{"model": "encoder-decoder audio transcriber", "dataset": "read English sentences (LibriTTS-R)", "train_examples": 15625, "gain_aug_db": 10, "time_shift_ms": 100, "n_mels": 40, "hop_length": 160, "input": "log_mel", "spec_augment": false, "win_length": 512, "tokenizer": "word", "vocab_size": 8027, "encoder_arch": "crnn", "encoder_norm": "batchnorm", "encoder_activation": "silu", "encoder_depths": [1, 1, 1], "encoder_kernel_size": 5, "encoder_stem": "single", "encoder_widths": [96, 96, 96], "encoder_rnn_width": 128, "encoder_rnn": "lstm", "encoder_bidirectional": false, "encoder_rnn_residual": true, "encoder_rnn_layers": 4, "fusion": "prefix", "decoder_width": 192, "decoder_layers": 10, "decoder_norm": "layernorm", "decoder_norm_position": "pre", "decoder_activation": "star_relu", "decoder_mlp_ratio": 4, "decoder_head_dim": 32, "decoder_fused_qkv": false, "decoder_bias": "all", "decoder_qk_norm": true, "decoder_parallel_block": false, "decoder_inner_norm": false, "decoder_positions": "learned", "decoder_prefix_bidirectional": true, "decoder_connector": "linear", "decoder_tie_embeddings": false, "residual_init": "zero_last", "optimizer": "adamw", "learning_rate": 0.00092, "beta1": 0.9, "beta2": 0.98, "eps": 1e-10, "max_grad_norm": 1.0, "ema_decay": 0.99, "max_steps": 4700, "batch_size": 128, "epochs": 38.5, "lr_schedule": "wsd", "decay_fraction": 0.2, "final_lr_fraction": 0.1, "warmup_steps": 140, "weight_decay": 0.4}
Rows from block 3 of the text decoder of a small encoder-decoder audio transcriber, named by matrix and row number. Rows with one number belong to one neuron. Each number is 200 + 30 x the weight over its row's rms, rounded and kept within 0 to 999. All counts start at 0.
After each neuron's rows are labels from the 100 texts, of 14976, where the neuron reaches its highest value: "tokens" is the input token at the peak. Only what is clearly more common there than usual is listed. The data: read English sentences (LibriTTS-R). In brackets: how many of the 100.
# fc1: MLP up (decoder.blocks.3.mlp.fc1.weight, 768x192), inputs 0-63
# fc2: MLP down (decoder.blocks.3.mlp.fc2.weight, 192x768, transposed), outputs 0-63

fc1.261,200,282,202,183,213,185,248,183,159,172,145,220,194,168,196,203,181,179,176,213,213,124,161,159,192,213,149,149,246,153,205,195,203,229,220,234,181,248,228,201,212,180,178,222,169,281,214,199,192,250,186,157,269,231,169,201,177,186,182,191,187,178,235,187
fc2.261,214,198,163,183,249,245,216,210,271,150,216,192,149,187,208,180,255,220,176,180,192,171,173,186,175,187,250,159,203,237,183,187,126,205,234,169,188,253,199,195,198,177,178,239,253,263,229,226,146,254,209,214,195,223,222,154,183,211,201,179,184,189,195,215
tokens: "i" (69)

fc1.352,172,177,204,184,185,162,244,246,167,226,163,193,147,204,102,205,282,207,118,191,200,189,248,210,166,230,163,213,176,158,229,209,176,232,203,240,200,216,168,191,173,198,179,173,179,215,247,177,269,222,181,208,152,165,220,190,199,249,167,194,224,223,217,206
fc2.352,158,175,205,241,203,199,184,219,228,238,221,228,189,252,265,184,187,210,229,156,189,224,173,186,179,160,218,238,200,199,195,114,217,183,228,231,193,240,159,155,199,220,201,198,261,216,196,277,202,226,234,176,148,229,204,200,222,190,225,225,200,211,186,214
tokens: "'" (30)

fc1.134,233,214,207,169,249,126,259,244,229,206,193,241,203,219,193,214,184,215,169,116,194,202,240,189,176,204,124,192,184,200,175,143,249,234,190,217,201,178,207,196,164,214,218,197,211,260,177,222,212,227,192,200,237,191,215,223,193,199,183,210,228,247,225,213
fc2.134,237,217,171,190,192,193,246,190,223,220,154,250,208,138,253,205,197,200,166,211,196,127,241,151,216,182,193,157,219,187,218,133,229,141,231,215,196,225,162,215,242,230,176,208,225,207,163,213,179,183,223,207,163,234,134,162,188,205,142,212,137,212,192,260
tokens: "'" (32)

fc1.748,195,214,218,197,189,221,200,242,244,227,215,239,243,174,193,167,173,190,202,147,154,201,228,235,231,179,196,196,230,148,220,189,190,145,210,195,207,196,211,233,193,185,223,236,164,162,181,124,212,205,163,147,199,200,211,198,134,187,262,217,237,195,213,196
fc2.748,216,157,233,243,194,198,219,209,209,230,222,182,176,184,172,181,179,232,203,199,184,196,196,207,207,178,150,224,202,238,177,226,180,214,183,174,187,228,190,181,196,155,235,221,170,198,227,244,192,120,260,188,230,175,238,180,185,190,217,207,233,174,201,204
tokens: "with" (19); "of" (9)

fc1.151,182,178,183,204,203,174,197,198,199,154,157,199,198,216,209,203,186,179,176,215,202,173,246,233,167,218,194,168,193,203,178,225,233,188,142,239,199,230,179,218,247,233,219,175,180,186,211,228,195,221,182,207,206,107,178,238,106,198,172,210,183,190,205,132
fc2.151,165,201,192,224,158,205,194,194,187,164,194,155,184,200,231,187,217,192,194,214,187,204,210,204,216,160,214,250,164,215,203,207,218,163,247,203,235,214,195,153,238,198,197,242,184,248,186,186,191,207,170,187,223,200,247,171,188,182,182,179,140,183,166,240
tokens: "hands" (9)

fc1.677,210,185,215,230,253,243,203,190,185,239,191,210,230,191,164,218,227,250,187,226,147,161,160,195,213,201,192,171,193,207,195,224,211,254,244,159,201,217,242,205,184,215,200,130,173,193,257,174,236,211,221,195,194,213,179,231,162,176,211,291,189,174,183,199
fc2.677,234,192,204,273,213,271,164,233,196,169,197,195,191,237,260,212,220,213,189,182,227,198,192,204,173,183,193,148,193,177,236,198,230,189,194,156,219,155,232,191,213,179,217,164,254,173,200,225,193,215,182,217,138,228,200,215,244,210,217,249,225,180,151,192
tokens: "to" (28); "it's" (26); "i'm" (16); "isn't" (7)

fc1.384,181,197,197,220,235,154,180,127,191,225,197,190,205,191,235,194,172,214,186,134,176,187,239,228,198,199,177,174,236,170,234,198,237,172,231,201,211,203,200,230,175,243,204,188,252,189,203,166,201,195,190,222,216,200,170,233,133,132,201,203,221,184,174,195
fc2.384,223,186,243,197,154,163,196,196,208,204,183,214,274,177,192,199,206,195,258,214,164,264,224,232,182,149,232,220,185,247,182,210,174,223,192,165,241,177,244,188,233,192,240,225,197,220,216,269,225,188,238,164,193,233,180,227,206,227,187,180,260,171,201,162
tokens: "with" (22)

fc1.229,210,238,156,216,280,280,172,255,169,202,221,225,261,187,207,201,225,178,190,204,175,195,163,221,168,253,147,197,159,153,172,276,196,208,192,221,173,171,234,188,182,189,220,143,148,194,243,195,248,212,195,187,228,207,157,205,150,196,237,221,207,181,141,207
fc2.229,180,173,171,206,143,193,222,213,215,213,200,201,205,191,189,193,218,190,215,244,185,187,198,150,202,198,251,194,191,156,197,197,174,210,177,220,182,185,216,232,182,228,205,227,199,208,170,167,165,184,243,149,226,225,225,192,183,191,192,191,122,198,193,250
tokens: "is" (7)

fc1.745,208,187,174,148,236,184,204,160,184,208,205,240,174,191,117,233,178,222,169,196,219,153,253,214,190,196,168,209,196,240,211,199,212,194,216,251,214,164,142,228,172,130,167,231,201,185,212,165,183,194,215,220,234,215,171,155,206,183,185,201,203,194,181,208
fc2.745,183,189,227,188,197,198,215,204,203,233,183,131,159,162,231,187,160,194,204,246,233,245,224,194,199,224,235,197,168,175,181,199,217,195,168,189,173,186,184,158,183,191,228,221,226,113,266,171,138,222,136,194,204,165,216,217,184,230,160,254,157,231,194,237
tokens: "a" (20); "that" (18); "at" (12); "before" (10)

fc1.611,183,265,229,203,189,180,183,267,165,211,172,241,169,196,193,220,202,161,173,218,152,164,273,159,233,177,144,223,187,142,230,194,233,246,207,236,193,203,170,184,181,207,194,182,244,201,198,168,240,194,208,178,235,198,175,234,205,176,207,185,249,249,259,193
fc2.611,232,147,238,218,175,169,148,191,223,199,221,177,169,256,220,213,212,193,190,163,185,239,227,192,233,201,240,148,199,219,216,185,175,207,247,180,210,171,226,157,171,194,189,219,217,169,271,266,235,178,239,192,180,181,263,185,182,196,163,199,235,236,209,171
tokens: "'" (85); "her" (7)

fc1.536,199,206,210,192,179,174,238,142,179,122,197,253,221,186,212,185,213,164,187,165,230,221,210,172,165,203,200,257,220,185,247,250,205,158,221,222,179,193,211,245,208,181,174,167,191,243,220,223,227,219,161,248,239,209,211,197,165,227,167,164,206,183,182,168
fc2.536,219,210,207,223,232,175,206,207,229,218,184,242,180,264,192,141,174,209,273,232,232,219,235,196,205,185,240,200,223,189,174,229,200,276,202,210,241,180,196,149,238,174,214,147,141,218,248,183,234,219,231,148,181,218,190,159,181,198,231,206,243,186,175,173
tokens: "man" (7)

fc1.83,207,200,200,179,196,156,222,210,141,172,160,172,152,190,175,220,202,196,198,177,213,186,228,196,179,172,142,212,164,245,217,242,190,231,173,233,166,177,155,227,215,179,193,186,256,188,193,173,242,220,226,134,207,235,210,222,233,158,212,222,182,203,240,233
fc2.83,186,187,231,229,178,205,182,159,197,240,216,219,193,207,227,222,175,165,237,156,191,187,257,195,212,203,161,205,184,218,219,235,206,206,194,182,228,175,286,136,197,213,267,184,175,170,220,184,200,206,260,173,202,197,199,193,243,206,197,173,194,220,219,218
tokens: "will" (43); "all" (15); "would" (12); "might" (7)

fc1.602,224,185,168,152,244,149,207,156,175,208,222,171,195,207,161,202,226,217,182,204,234,188,231,245,192,249,223,199,191,215,212,197,194,175,164,152,180,202,171,180,214,206,200,252,194,167,173,156,195,241,237,168,187,159,146,252,165,140,197,271,183,255,191,200
fc2.602,196,203,225,156,202,224,230,192,195,198,255,187,182,175,218,230,190,228,220,159,191,195,217,176,249,174,198,146,234,198,215,177,181,183,230,225,212,229,177,192,215,161,178,199,213,236,233,271,163,205,160,195,199,173,240,128,219,166,219,221,217,207,177,206
tokens: "came" (18)

fc1.550,232,200,222,199,193,199,208,156,188,271,222,204,256,237,186,180,215,239,199,185,139,240,235,190,266,173,210,242,191,183,214,149,204,161,203,179,188,168,173,190,184,176,176,205,244,225,224,197,195,173,234,173,228,152,231,200,123,153,216,182,226,180,233,132
fc2.550,226,209,256,247,180,125,168,183,224,219,251,146,218,189,213,185,186,132,196,245,212,199,165,203,267,202,168,211,200,251,226,196,145,198,274,214,172,247,214,211,213,181,211,153,175,231,221,264,182,198,217,228,178,241,227,168,240,192,193,221,138,162,201,185
tokens: "with" (32); "was" (22); "of" (9)

fc1.523,189,254,260,231,159,211,168,230,212,250,145,226,205,208,177,188,257,211,161,239,179,199,190,200,228,186,190,245,194,178,204,246,210,207,185,237,190,174,207,226,192,217,220,185,162,240,173,188,214,224,227,157,270,218,192,205,183,208,215,169,263,230,185,142
fc2.523,195,195,237,185,161,173,249,161,153,221,235,201,189,224,222,235,159,162,194,214,204,253,161,201,184,208,152,209,210,186,188,194,167,201,215,251,190,170,177,163,169,187,160,200,209,205,213,229,211,208,187,147,173,245,185,251,186,227,178,182,228,213,196,169
tokens: "'" (17); "an" (14); "you" (7)

fc1.716,189,251,190,222,224,197,235,191,190,188,246,171,149,205,206,142,195,180,142,151,203,182,221,204,174,176,186,232,177,222,237,251,197,206,241,267,203,203,165,194,163,160,174,184,177,170,218,187,228,258,212,169,194,199,215,164,186,206,172,211,202,202,224,173
fc2.716,188,175,209,219,164,186,201,177,205,213,210,213,205,211,158,216,201,191,198,216,225,225,248,173,132,174,184,212,208,192,183,245,180,230,211,198,230,200,239,206,222,191,173,108,132,171,169,270,214,169,180,183,150,222,195,213,206,188,256,193,211,190,181,235
tokens: "'" (18); "<end>" (15); "which" (12)

fc1.678,240,277,194,132,176,226,213,181,201,169,227,207,192,196,174,164,153,174,210,195,169,177,245,199,242,180,156,182,233,204,234,200,195,156,223,229,189,195,208,221,223,154,215,146,171,240,229,172,254,257,191,235,235,195,195,162,210,165,192,195,232,198,207,151
fc2.678,178,229,214,173,223,214,162,184,215,188,184,190,191,156,262,158,222,281,185,181,229,219,165,161,191,166,236,245,219,185,219,220,125,237,265,185,178,176,216,219,252,164,231,170,241,255,259,214,233,206,222,175,172,191,260,133,173,191,236,134,164,149,183,185
tokens: "his" (14)

fc1.96,200,217,152,190,214,259,213,267,224,223,201,129,162,198,168,135,232,186,212,135,215,211,206,190,205,229,208,236,175,156,159,178,209,235,156,171,191,175,183,202,173,161,217,177,234,242,238,210,239,241,175,197,218,176,187,166,202,259,197,194,215,178,212,216
fc2.96,237,189,268,254,199,195,201,248,215,279,178,190,166,220,215,175,201,198,208,154,208,144,193,141,186,196,157,158,174,162,195,216,143,203,189,223,233,280,177,198,195,201,177,142,231,247,239,277,220,234,240,176,184,232,211,218,175,197,204,168,207,184,236,205
tokens: "'" (42); "so" (18); "now" (13)

fc1.420,156,229,224,153,220,238,153,230,247,207,205,161,173,204,193,183,197,163,192,180,224,230,196,216,251,104,205,234,177,211,207,229,222,171,257,175,199,176,216,211,163,196,204,178,140,158,176,180,217,197,176,242,228,174,196,231,204,201,195,254,271,220,172,209
fc2.420,189,206,210,215,197,153,218,177,170,272,209,228,144,227,230,193,175,166,205,246,195,230,219,177,202,187,229,163,214,204,134,202,201,149,217,193,154,178,187,263,205,165,163,185,167,155,149,217,160,197,250,170,136,209,205,213,173,150,189,196,238,229,185,220
tokens: "been" (23); "i'm" (7)

fc1.408,199,219,150,189,195,225,208,224,248,275,189,257,168,162,188,224,241,236,203,197,239,229,241,175,192,233,198,215,190,158,227,196,193,155,136,231,173,197,198,204,181,139,205,242,147,213,204,252,177,234,260,211,166,161,164,219,176,151,231,184,190,213,206,154
fc2.408,200,236,238,194,190,200,178,181,173,162,266,243,180,164,215,223,204,176,258,187,186,274,175,260,241,188,193,185,231,218,201,179,247,192,249,195,165,216,237,241,184,192,244,255,242,222,209,187,199,200,185,205,183,163,187,206,194,189,183,146,204,221,179,224
tokens: "man" (16); "she" (10); "room" (7)

fc1.279,218,205,187,199,187,177,196,192,205,155,231,192,227,208,200,197,232,158,189,164,225,186,298,190,168,191,224,228,152,225,250,230,209,169,170,206,189,157,201,220,246,197,216,180,228,217,153,232,208,252,170,196,199,138,204,207,197,196,178,223,222,261,244,159
fc2.279,176,214,191,167,196,143,184,177,184,242,202,226,169,210,185,253,233,151,160,208,174,130,202,179,199,209,247,146,243,198,212,218,206,182,130,176,223,209,198,246,225,175,172,212,166,189,215,205,219,196,165,218,210,248,172,191,163,206,177,245,172,196,184,208
tokens: "his" (44); "the" (14)

fc1.139,205,257,202,182,173,183,203,210,182,204,199,221,202,212,189,182,181,176,232,218,177,234,181,213,201,213,204,162,186,197,242,215,293,215,176,151,184,207,211,209,191,138,173,197,214,163,202,170,214,212,229,210,211,195,222,174,137,211,239,228,184,195,174,211
fc2.139,233,282,177,206,211,172,180,207,182,236,177,223,182,195,164,154,157,175,220,226,226,157,191,254,268,179,229,201,185,192,206,201,180,150,284,184,235,193,292,201,206,161,179,156,203,180,170,204,202,207,177,226,208,154,199,200,217,186,189,237,221,172,181,220
tokens: "up" (23); "with" (11); "out" (7)

fc1.427,177,229,180,165,182,211,241,134,177,179,192,195,228,209,144,180,198,173,207,250,185,172,143,258,217,165,183,171,185,179,238,203,205,170,240,188,130,195,211,217,179,239,221,177,179,185,200,194,213,202,231,230,241,192,194,195,171,188,187,177,211,253,197,165
fc2.427,222,208,203,203,147,106,214,189,169,228,193,204,204,224,185,179,181,237,148,263,212,183,199,235,181,171,213,269,215,195,197,139,216,196,251,220,199,227,142,158,193,245,221,222,166,168,168,258,259,222,215,190,178,164,223,196,226,188,201,193,237,218,196,228
tokens: "been" (14); "nothing" (7)

fc1.386,233,249,190,197,151,167,173,192,199,162,233,222,229,200,195,160,165,182,221,188,222,222,204,207,162,172,187,192,146,252,199,217,263,239,205,146,178,233,165,212,203,231,196,202,218,151,191,201,197,234,195,236,212,132,181,212,200,162,184,201,199,180,262,156
fc2.386,199,188,184,196,197,183,180,168,198,153,194,193,144,199,212,260,176,212,212,214,128,213,200,229,217,188,175,149,175,184,212,253,155,183,171,217,192,197,201,199,271,174,193,199,173,182,285,138,209,214,155,253,239,226,185,225,202,253,186,222,241,195,239,192
tokens: "i" (31); "he" (19); "and" (16); "she" (8)

fc1.431,175,175,167,157,176,184,206,249,220,168,233,197,193,198,166,161,133,146,243,238,158,215,222,162,203,170,178,195,148,235,188,207,201,210,193,177,207,217,97,224,182,132,234,225,160,164,233,198,202,206,140,163,176,166,202,201,114,203,179,247,203,224,184,168
fc2.431,255,202,162,213,219,181,204,213,201,223,202,171,165,168,183,165,188,224,199,261,223,210,180,133,252,185,186,190,216,242,208,211,168,198,257,97,241,225,201,221,176,210,134,189,224,202,208,153,199,172,180,250,173,165,234,199,206,165,158,169,204,204,205,208
tokens: "is" (11)

fc1.493,197,179,226,183,160,188,185,222,237,152,168,173,227,224,154,181,185,180,175,237,183,227,203,206,216,173,211,199,199,261,278,255,166,179,273,187,200,186,157,167,205,180,152,181,217,166,173,191,252,207,207,208,200,143,168,174,191,207,213,222,190,211,187,197
fc2.493,162,194,187,193,234,183,189,181,194,194,190,243,202,208,152,213,166,166,228,185,172,213,255,206,149,159,213,178,197,229,234,213,201,188,187,237,180,210,221,234,216,165,191,138,182,228,226,190,163,213,194,235,197,224,178,193,188,182,196,191,216,157,231,247
tokens: "make" (10); "take" (7)

fc1.143,234,238,181,204,201,236,261,213,222,191,177,205,217,190,205,183,176,147,242,199,167,158,227,186,198,186,167,129,194,130,216,183,206,197,181,240,189,244,168,188,222,162,204,219,238,189,202,228,191,198,159,160,205,177,199,229,177,218,247,169,174,200,184,157
fc2.143,198,226,198,222,263,189,203,211,171,209,220,212,185,162,240,171,215,232,236,200,197,213,188,157,177,172,199,213,215,179,140,166,155,190,192,145,179,138,194,219,190,241,154,252,198,203,179,162,186,183,237,149,178,235,200,151,185,185,226,207,190,224,190,168
tokens: "where" (14); "how" (11); "this" (10); "his" (8)

fc1.400,261,194,226,153,239,138,200,183,204,227,203,183,223,171,193,227,236,217,155,224,219,220,254,241,233,195,159,222,124,195,219,181,172,145,174,195,197,169,165,211,177,159,189,199,163,183,209,208,177,181,216,215,179,194,199,244,166,165,177,218,255,217,189,177
fc2.400,208,142,165,236,167,182,165,268,234,207,222,134,163,201,226,230,192,176,197,153,227,224,207,186,192,205,232,204,214,233,179,154,246,218,266,185,184,171,195,261,202,166,139,213,212,224,191,238,209,167,214,202,174,207,224,170,209,165,209,283,141,212,151,211
tokens: "make" (24); "made" (10)

fc1.653,198,203,206,213,225,225,238,159,230,148,206,175,198,200,162,182,152,186,169,209,193,260,169,159,207,194,105,184,232,181,218,156,202,232,240,221,138,194,219,169,174,248,216,243,199,220,145,180,204,224,173,201,224,236,163,201,258,222,194,182,186,241,152,191
fc2.653,174,222,256,174,232,239,244,227,220,254,158,165,170,177,142,237,187,233,219,207,168,251,202,219,198,156,155,192,230,165,150,225,201,256,185,154,159,254,132,223,200,217,187,228,198,244,213,183,190,187,260,233,164,204,212,150,189,266,225,153,151,185,196,194
tokens: "people" (22); "those" (10)

fc1.749,188,240,198,223,171,221,197,182,206,176,200,239,183,238,181,184,206,201,182,250,213,185,180,149,235,187,212,222,222,246,196,212,193,170,222,253,187,193,175,208,158,159,185,159,194,135,198,173,209,195,227,181,251,189,209,178,215,124,182,207,235,280,234,197
fc2.749,240,187,174,235,198,217,216,153,200,200,236,194,168,227,236,255,192,171,123,172,170,209,216,189,184,180,224,185,261,202,226,177,226,197,226,195,238,162,183,215,140,199,187,245,175,176,168,220,228,179,217,187,196,206,228,226,153,159,194,226,259,248,180,205
tokens: "been" (8); "was" (8)

fc1.670,219,198,195,190,205,145,251,152,163,210,198,146,186,232,199,154,195,243,162,248,218,222,204,176,199,210,210,198,178,234,241,220,158,153,179,219,198,207,203,278,163,165,224,193,170,211,236,189,221,192,200,211,187,183,215,254,161,163,189,229,154,250,199,189
fc2.670,201,194,136,215,222,207,212,224,204,215,193,180,188,221,201,232,217,143,223,239,215,212,196,192,183,146,166,215,241,179,162,174,222,198,150,138,211,127,160,214,225,238,175,165,228,164,173,232,237,185,196,247,214,243,183,182,197,214,173,254,243,172,232,179
tokens: "make" (12); "knew" (12); "think" (8)

fc1.404,226,214,210,218,222,184,266,202,190,179,151,181,173,224,171,194,236,167,126,148,175,219,236,178,153,208,135,208,127,137,240,244,212,233,184,269,198,216,203,209,150,169,217,242,211,217,270,207,201,236,202,178,197,201,196,226,219,198,153,196,249,227,225,200
fc2.404,175,250,182,233,181,183,245,164,183,207,222,218,228,279,200,110,186,230,140,188,222,181,228,190,194,222,177,202,232,142,229,197,210,213,251,231,215,212,182,239,188,201,172,163,202,199,194,190,208,207,161,193,200,220,173,229,215,217,159,191,251,270,180,213
tokens: "'" (37); "that" (25); "which" (17)

fc1.626,219,221,219,132,235,192,186,246,190,213,212,192,199,197,170,101,163,213,154,170,179,207,214,183,252,220,203,232,181,226,241,203,183,217,221,189,155,175,144,219,178,198,224,159,195,186,181,173,200,252,177,159,186,196,203,158,167,235,196,190,205,248,168,225
fc2.626,239,201,199,183,198,203,220,175,206,216,185,179,223,261,209,243,203,239,194,159,166,169,183,246,227,191,231,214,237,167,199,195,230,205,176,213,251,205,195,259,184,229,170,193,174,241,172,215,194,198,217,119,200,212,211,216,151,251,207,172,220,196,195,171
tokens: "does" (7)

fc1.115,226,186,196,178,216,200,209,192,195,164,194,210,214,203,222,165,202,194,228,172,243,244,191,248,211,204,228,185,238,171,208,256,201,192,163,187,170,194,158,210,219,173,245,201,247,191,175,245,145,262,169,241,219,236,152,242,225,191,170,182,186,230,204,188
fc2.115,194,167,230,197,231,215,229,221,210,182,194,183,216,210,192,152,224,245,236,223,161,206,213,219,198,152,173,180,198,215,248,221,169,163,188,218,238,207,135,211,207,183,185,221,231,161,232,227,222,153,245,208,162,248,209,192,218,183,188,188,156,137,117,246
tokens: "man" (19); "then" (18); "day" (7)

fc1.470,179,186,174,151,195,143,227,203,166,270,164,145,190,167,156,193,221,205,203,132,212,197,271,218,162,187,183,205,181,197,275,196,206,169,230,245,188,187,189,217,157,165,145,196,232,172,218,254,202,188,223,203,177,163,220,209,176,200,246,246,198,203,196,183
fc2.470,217,95,144,191,168,207,235,241,162,219,166,193,170,188,233,201,217,203,186,175,222,224,170,187,169,213,184,198,253,158,213,215,163,186,213,198,201,162,173,239,224,205,178,209,252,200,209,276,202,191,186,204,168,179,188,209,186,210,175,279,186,221,175,241
tokens: "made" (22); "make" (18); "tell" (9)

fc1.155,218,188,184,208,168,153,211,130,209,209,188,164,220,240,152,182,223,218,183,235,202,171,209,225,221,178,172,212,188,191,232,192,209,241,168,229,145,226,125,243,177,140,195,238,138,218,217,165,194,209,198,165,195,152,212,189,167,207,195,202,162,288,241,185
fc2.155,187,226,152,206,180,212,205,200,201,164,160,184,184,142,189,210,146,182,251,173,204,171,180,198,198,121,197,227,262,155,183,232,224,194,179,192,235,206,237,192,239,211,233,213,237,249,191,168,164,174,207,216,233,187,228,194,168,222,164,216,183,240,199,141
tokens: "i" (28); "it" (17)

fc1.441,185,241,245,237,197,228,162,226,230,218,216,166,164,219,172,190,224,180,194,192,221,182,225,162,230,183,148,253,197,241,223,241,159,213,225,189,185,131,224,247,154,167,159,150,170,200,183,201,204,190,202,181,208,142,197,194,183,155,202,229,266,266,193,212
fc2.441,217,181,236,220,184,189,232,156,158,198,227,202,176,256,215,210,175,186,185,180,182,262,164,202,216,153,246,180,145,225,197,175,178,204,235,173,127,160,220,249,215,162,151,169,184,181,175,238,207,232,242,184,147,225,215,190,216,175,191,213,233,224,219,252
tokens: "is" (32); "are" (28); "be" (22)

fc1.5,185,224,150,198,181,206,174,148,218,248,217,170,164,226,212,212,197,216,178,140,216,188,198,183,250,236,198,196,209,193,223,199,218,173,200,255,229,165,224,234,153,160,199,176,167,176,228,178,237,193,212,201,260,174,161,216,150,117,185,178,251,228,177,195
fc2.5,186,181,187,246,141,202,187,180,194,236,276,205,179,233,223,186,251,164,217,180,170,196,208,211,223,212,230,243,261,218,187,233,189,182,214,144,197,197,128,212,205,197,189,181,149,181,166,213,225,182,220,169,175,197,186,224,188,209,192,184,210,201,207,220
tokens: "been" (11); "me" (7)

fc1.434,180,188,181,198,170,231,230,216,208,167,146,221,213,185,209,172,201,208,163,184,226,218,175,202,207,187,188,249,220,202,252,239,181,206,164,192,157,216,181,217,212,221,204,224,177,206,134,160,168,224,242,182,233,188,175,219,142,240,256,204,147,224,191,170
fc2.434,267,171,175,180,173,219,242,186,212,154,207,209,182,202,198,208,120,244,202,204,199,171,195,182,234,175,224,178,219,208,161,218,155,218,183,170,162,195,230,212,208,224,161,219,202,147,236,233,195,198,250,217,176,200,207,217,219,242,177,210,175,157,228,127
tokens: "i" (34); "men" (8); "man" (7)

fc1.130,175,197,181,184,151,184,213,187,199,182,203,195,231,254,150,186,158,203,189,259,194,205,204,142,215,172,211,221,205,218,192,158,230,211,237,245,141,190,191,189,193,215,190,259,189,211,211,168,180,222,164,159,228,191,184,225,202,236,114,213,185,223,200,117
fc2.130,180,231,198,172,223,178,219,181,200,271,207,242,226,225,186,173,192,219,190,225,185,178,260,222,159,172,130,255,185,143,244,171,250,195,166,235,167,209,261,203,197,215,146,195,228,230,195,266,153,221,172,252,245,187,193,213,210,182,195,191,203,231,213,204
tokens: "people" (8)

fc1.605,213,195,220,160,159,153,266,188,161,232,208,202,213,233,148,242,201,188,220,213,218,183,265,208,219,181,153,236,197,221,184,228,141,181,217,261,137,147,201,166,174,195,188,216,162,151,179,171,207,156,225,176,208,189,143,222,221,162,180,268,237,223,183,196
fc2.605,172,149,177,228,188,189,153,227,179,200,224,175,189,202,184,191,193,136,196,141,219,262,174,216,156,230,234,195,180,201,286,153,252,182,260,226,196,206,227,233,166,173,201,188,204,196,225,235,195,179,200,233,185,159,225,231,155,218,202,206,142,239,205,267
tokens: "made" (12); "got" (9)

fc1.579,216,236,288,209,217,235,190,207,191,187,224,181,184,151,173,204,207,230,183,172,200,228,255,230,236,155,224,201,174,208,157,185,159,206,184,195,200,146,208,194,170,230,202,215,233,278,252,196,183,203,129,201,215,206,186,212,151,179,203,183,261,182,208,161
fc2.579,215,207,157,190,242,196,214,261,215,225,199,163,162,150,197,209,184,211,221,181,196,191,178,235,226,269,170,150,192,200,205,188,183,154,179,186,176,226,211,235,143,193,149,239,190,234,215,243,169,202,171,206,226,188,202,190,263,185,182,268,212,175,219,208
tokens: "a" (39); "this" (12); "as" (7)

fc1.187,204,270,166,166,160,213,192,216,204,205,231,192,217,187,176,189,253,170,184,193,177,206,173,195,242,173,186,230,183,193,213,197,205,168,236,237,189,241,220,199,178,180,207,180,101,218,167,145,244,191,205,203,268,198,201,186,189,231,201,185,249,210,235,207
fc2.187,225,223,252,227,131,189,185,196,181,225,177,210,185,263,180,186,172,190,172,207,162,211,227,181,190,226,222,231,187,223,116,207,222,177,230,202,173,198,179,213,201,212,161,198,173,187,196,217,184,216,208,207,172,259,188,196,205,135,214,199,228,212,180,198
tokens: "been" (12)

fc1.751,212,217,198,210,165,166,187,220,219,213,209,201,231,192,185,193,191,172,229,210,182,162,220,145,222,165,164,249,152,186,238,172,240,194,174,195,177,191,181,143,173,217,191,199,241,237,197,168,253,209,183,184,207,184,153,217,208,168,204,177,214,197,200,164
fc2.751,188,151,179,202,243,231,179,168,187,192,214,175,166,250,168,146,204,259,217,197,126,233,234,222,193,210,210,189,200,206,208,273,202,219,232,197,207,161,189,158,189,194,201,200,240,180,214,220,247,169,248,204,188,194,220,247,204,178,178,198,220,259,212,193
tokens: "people" (9)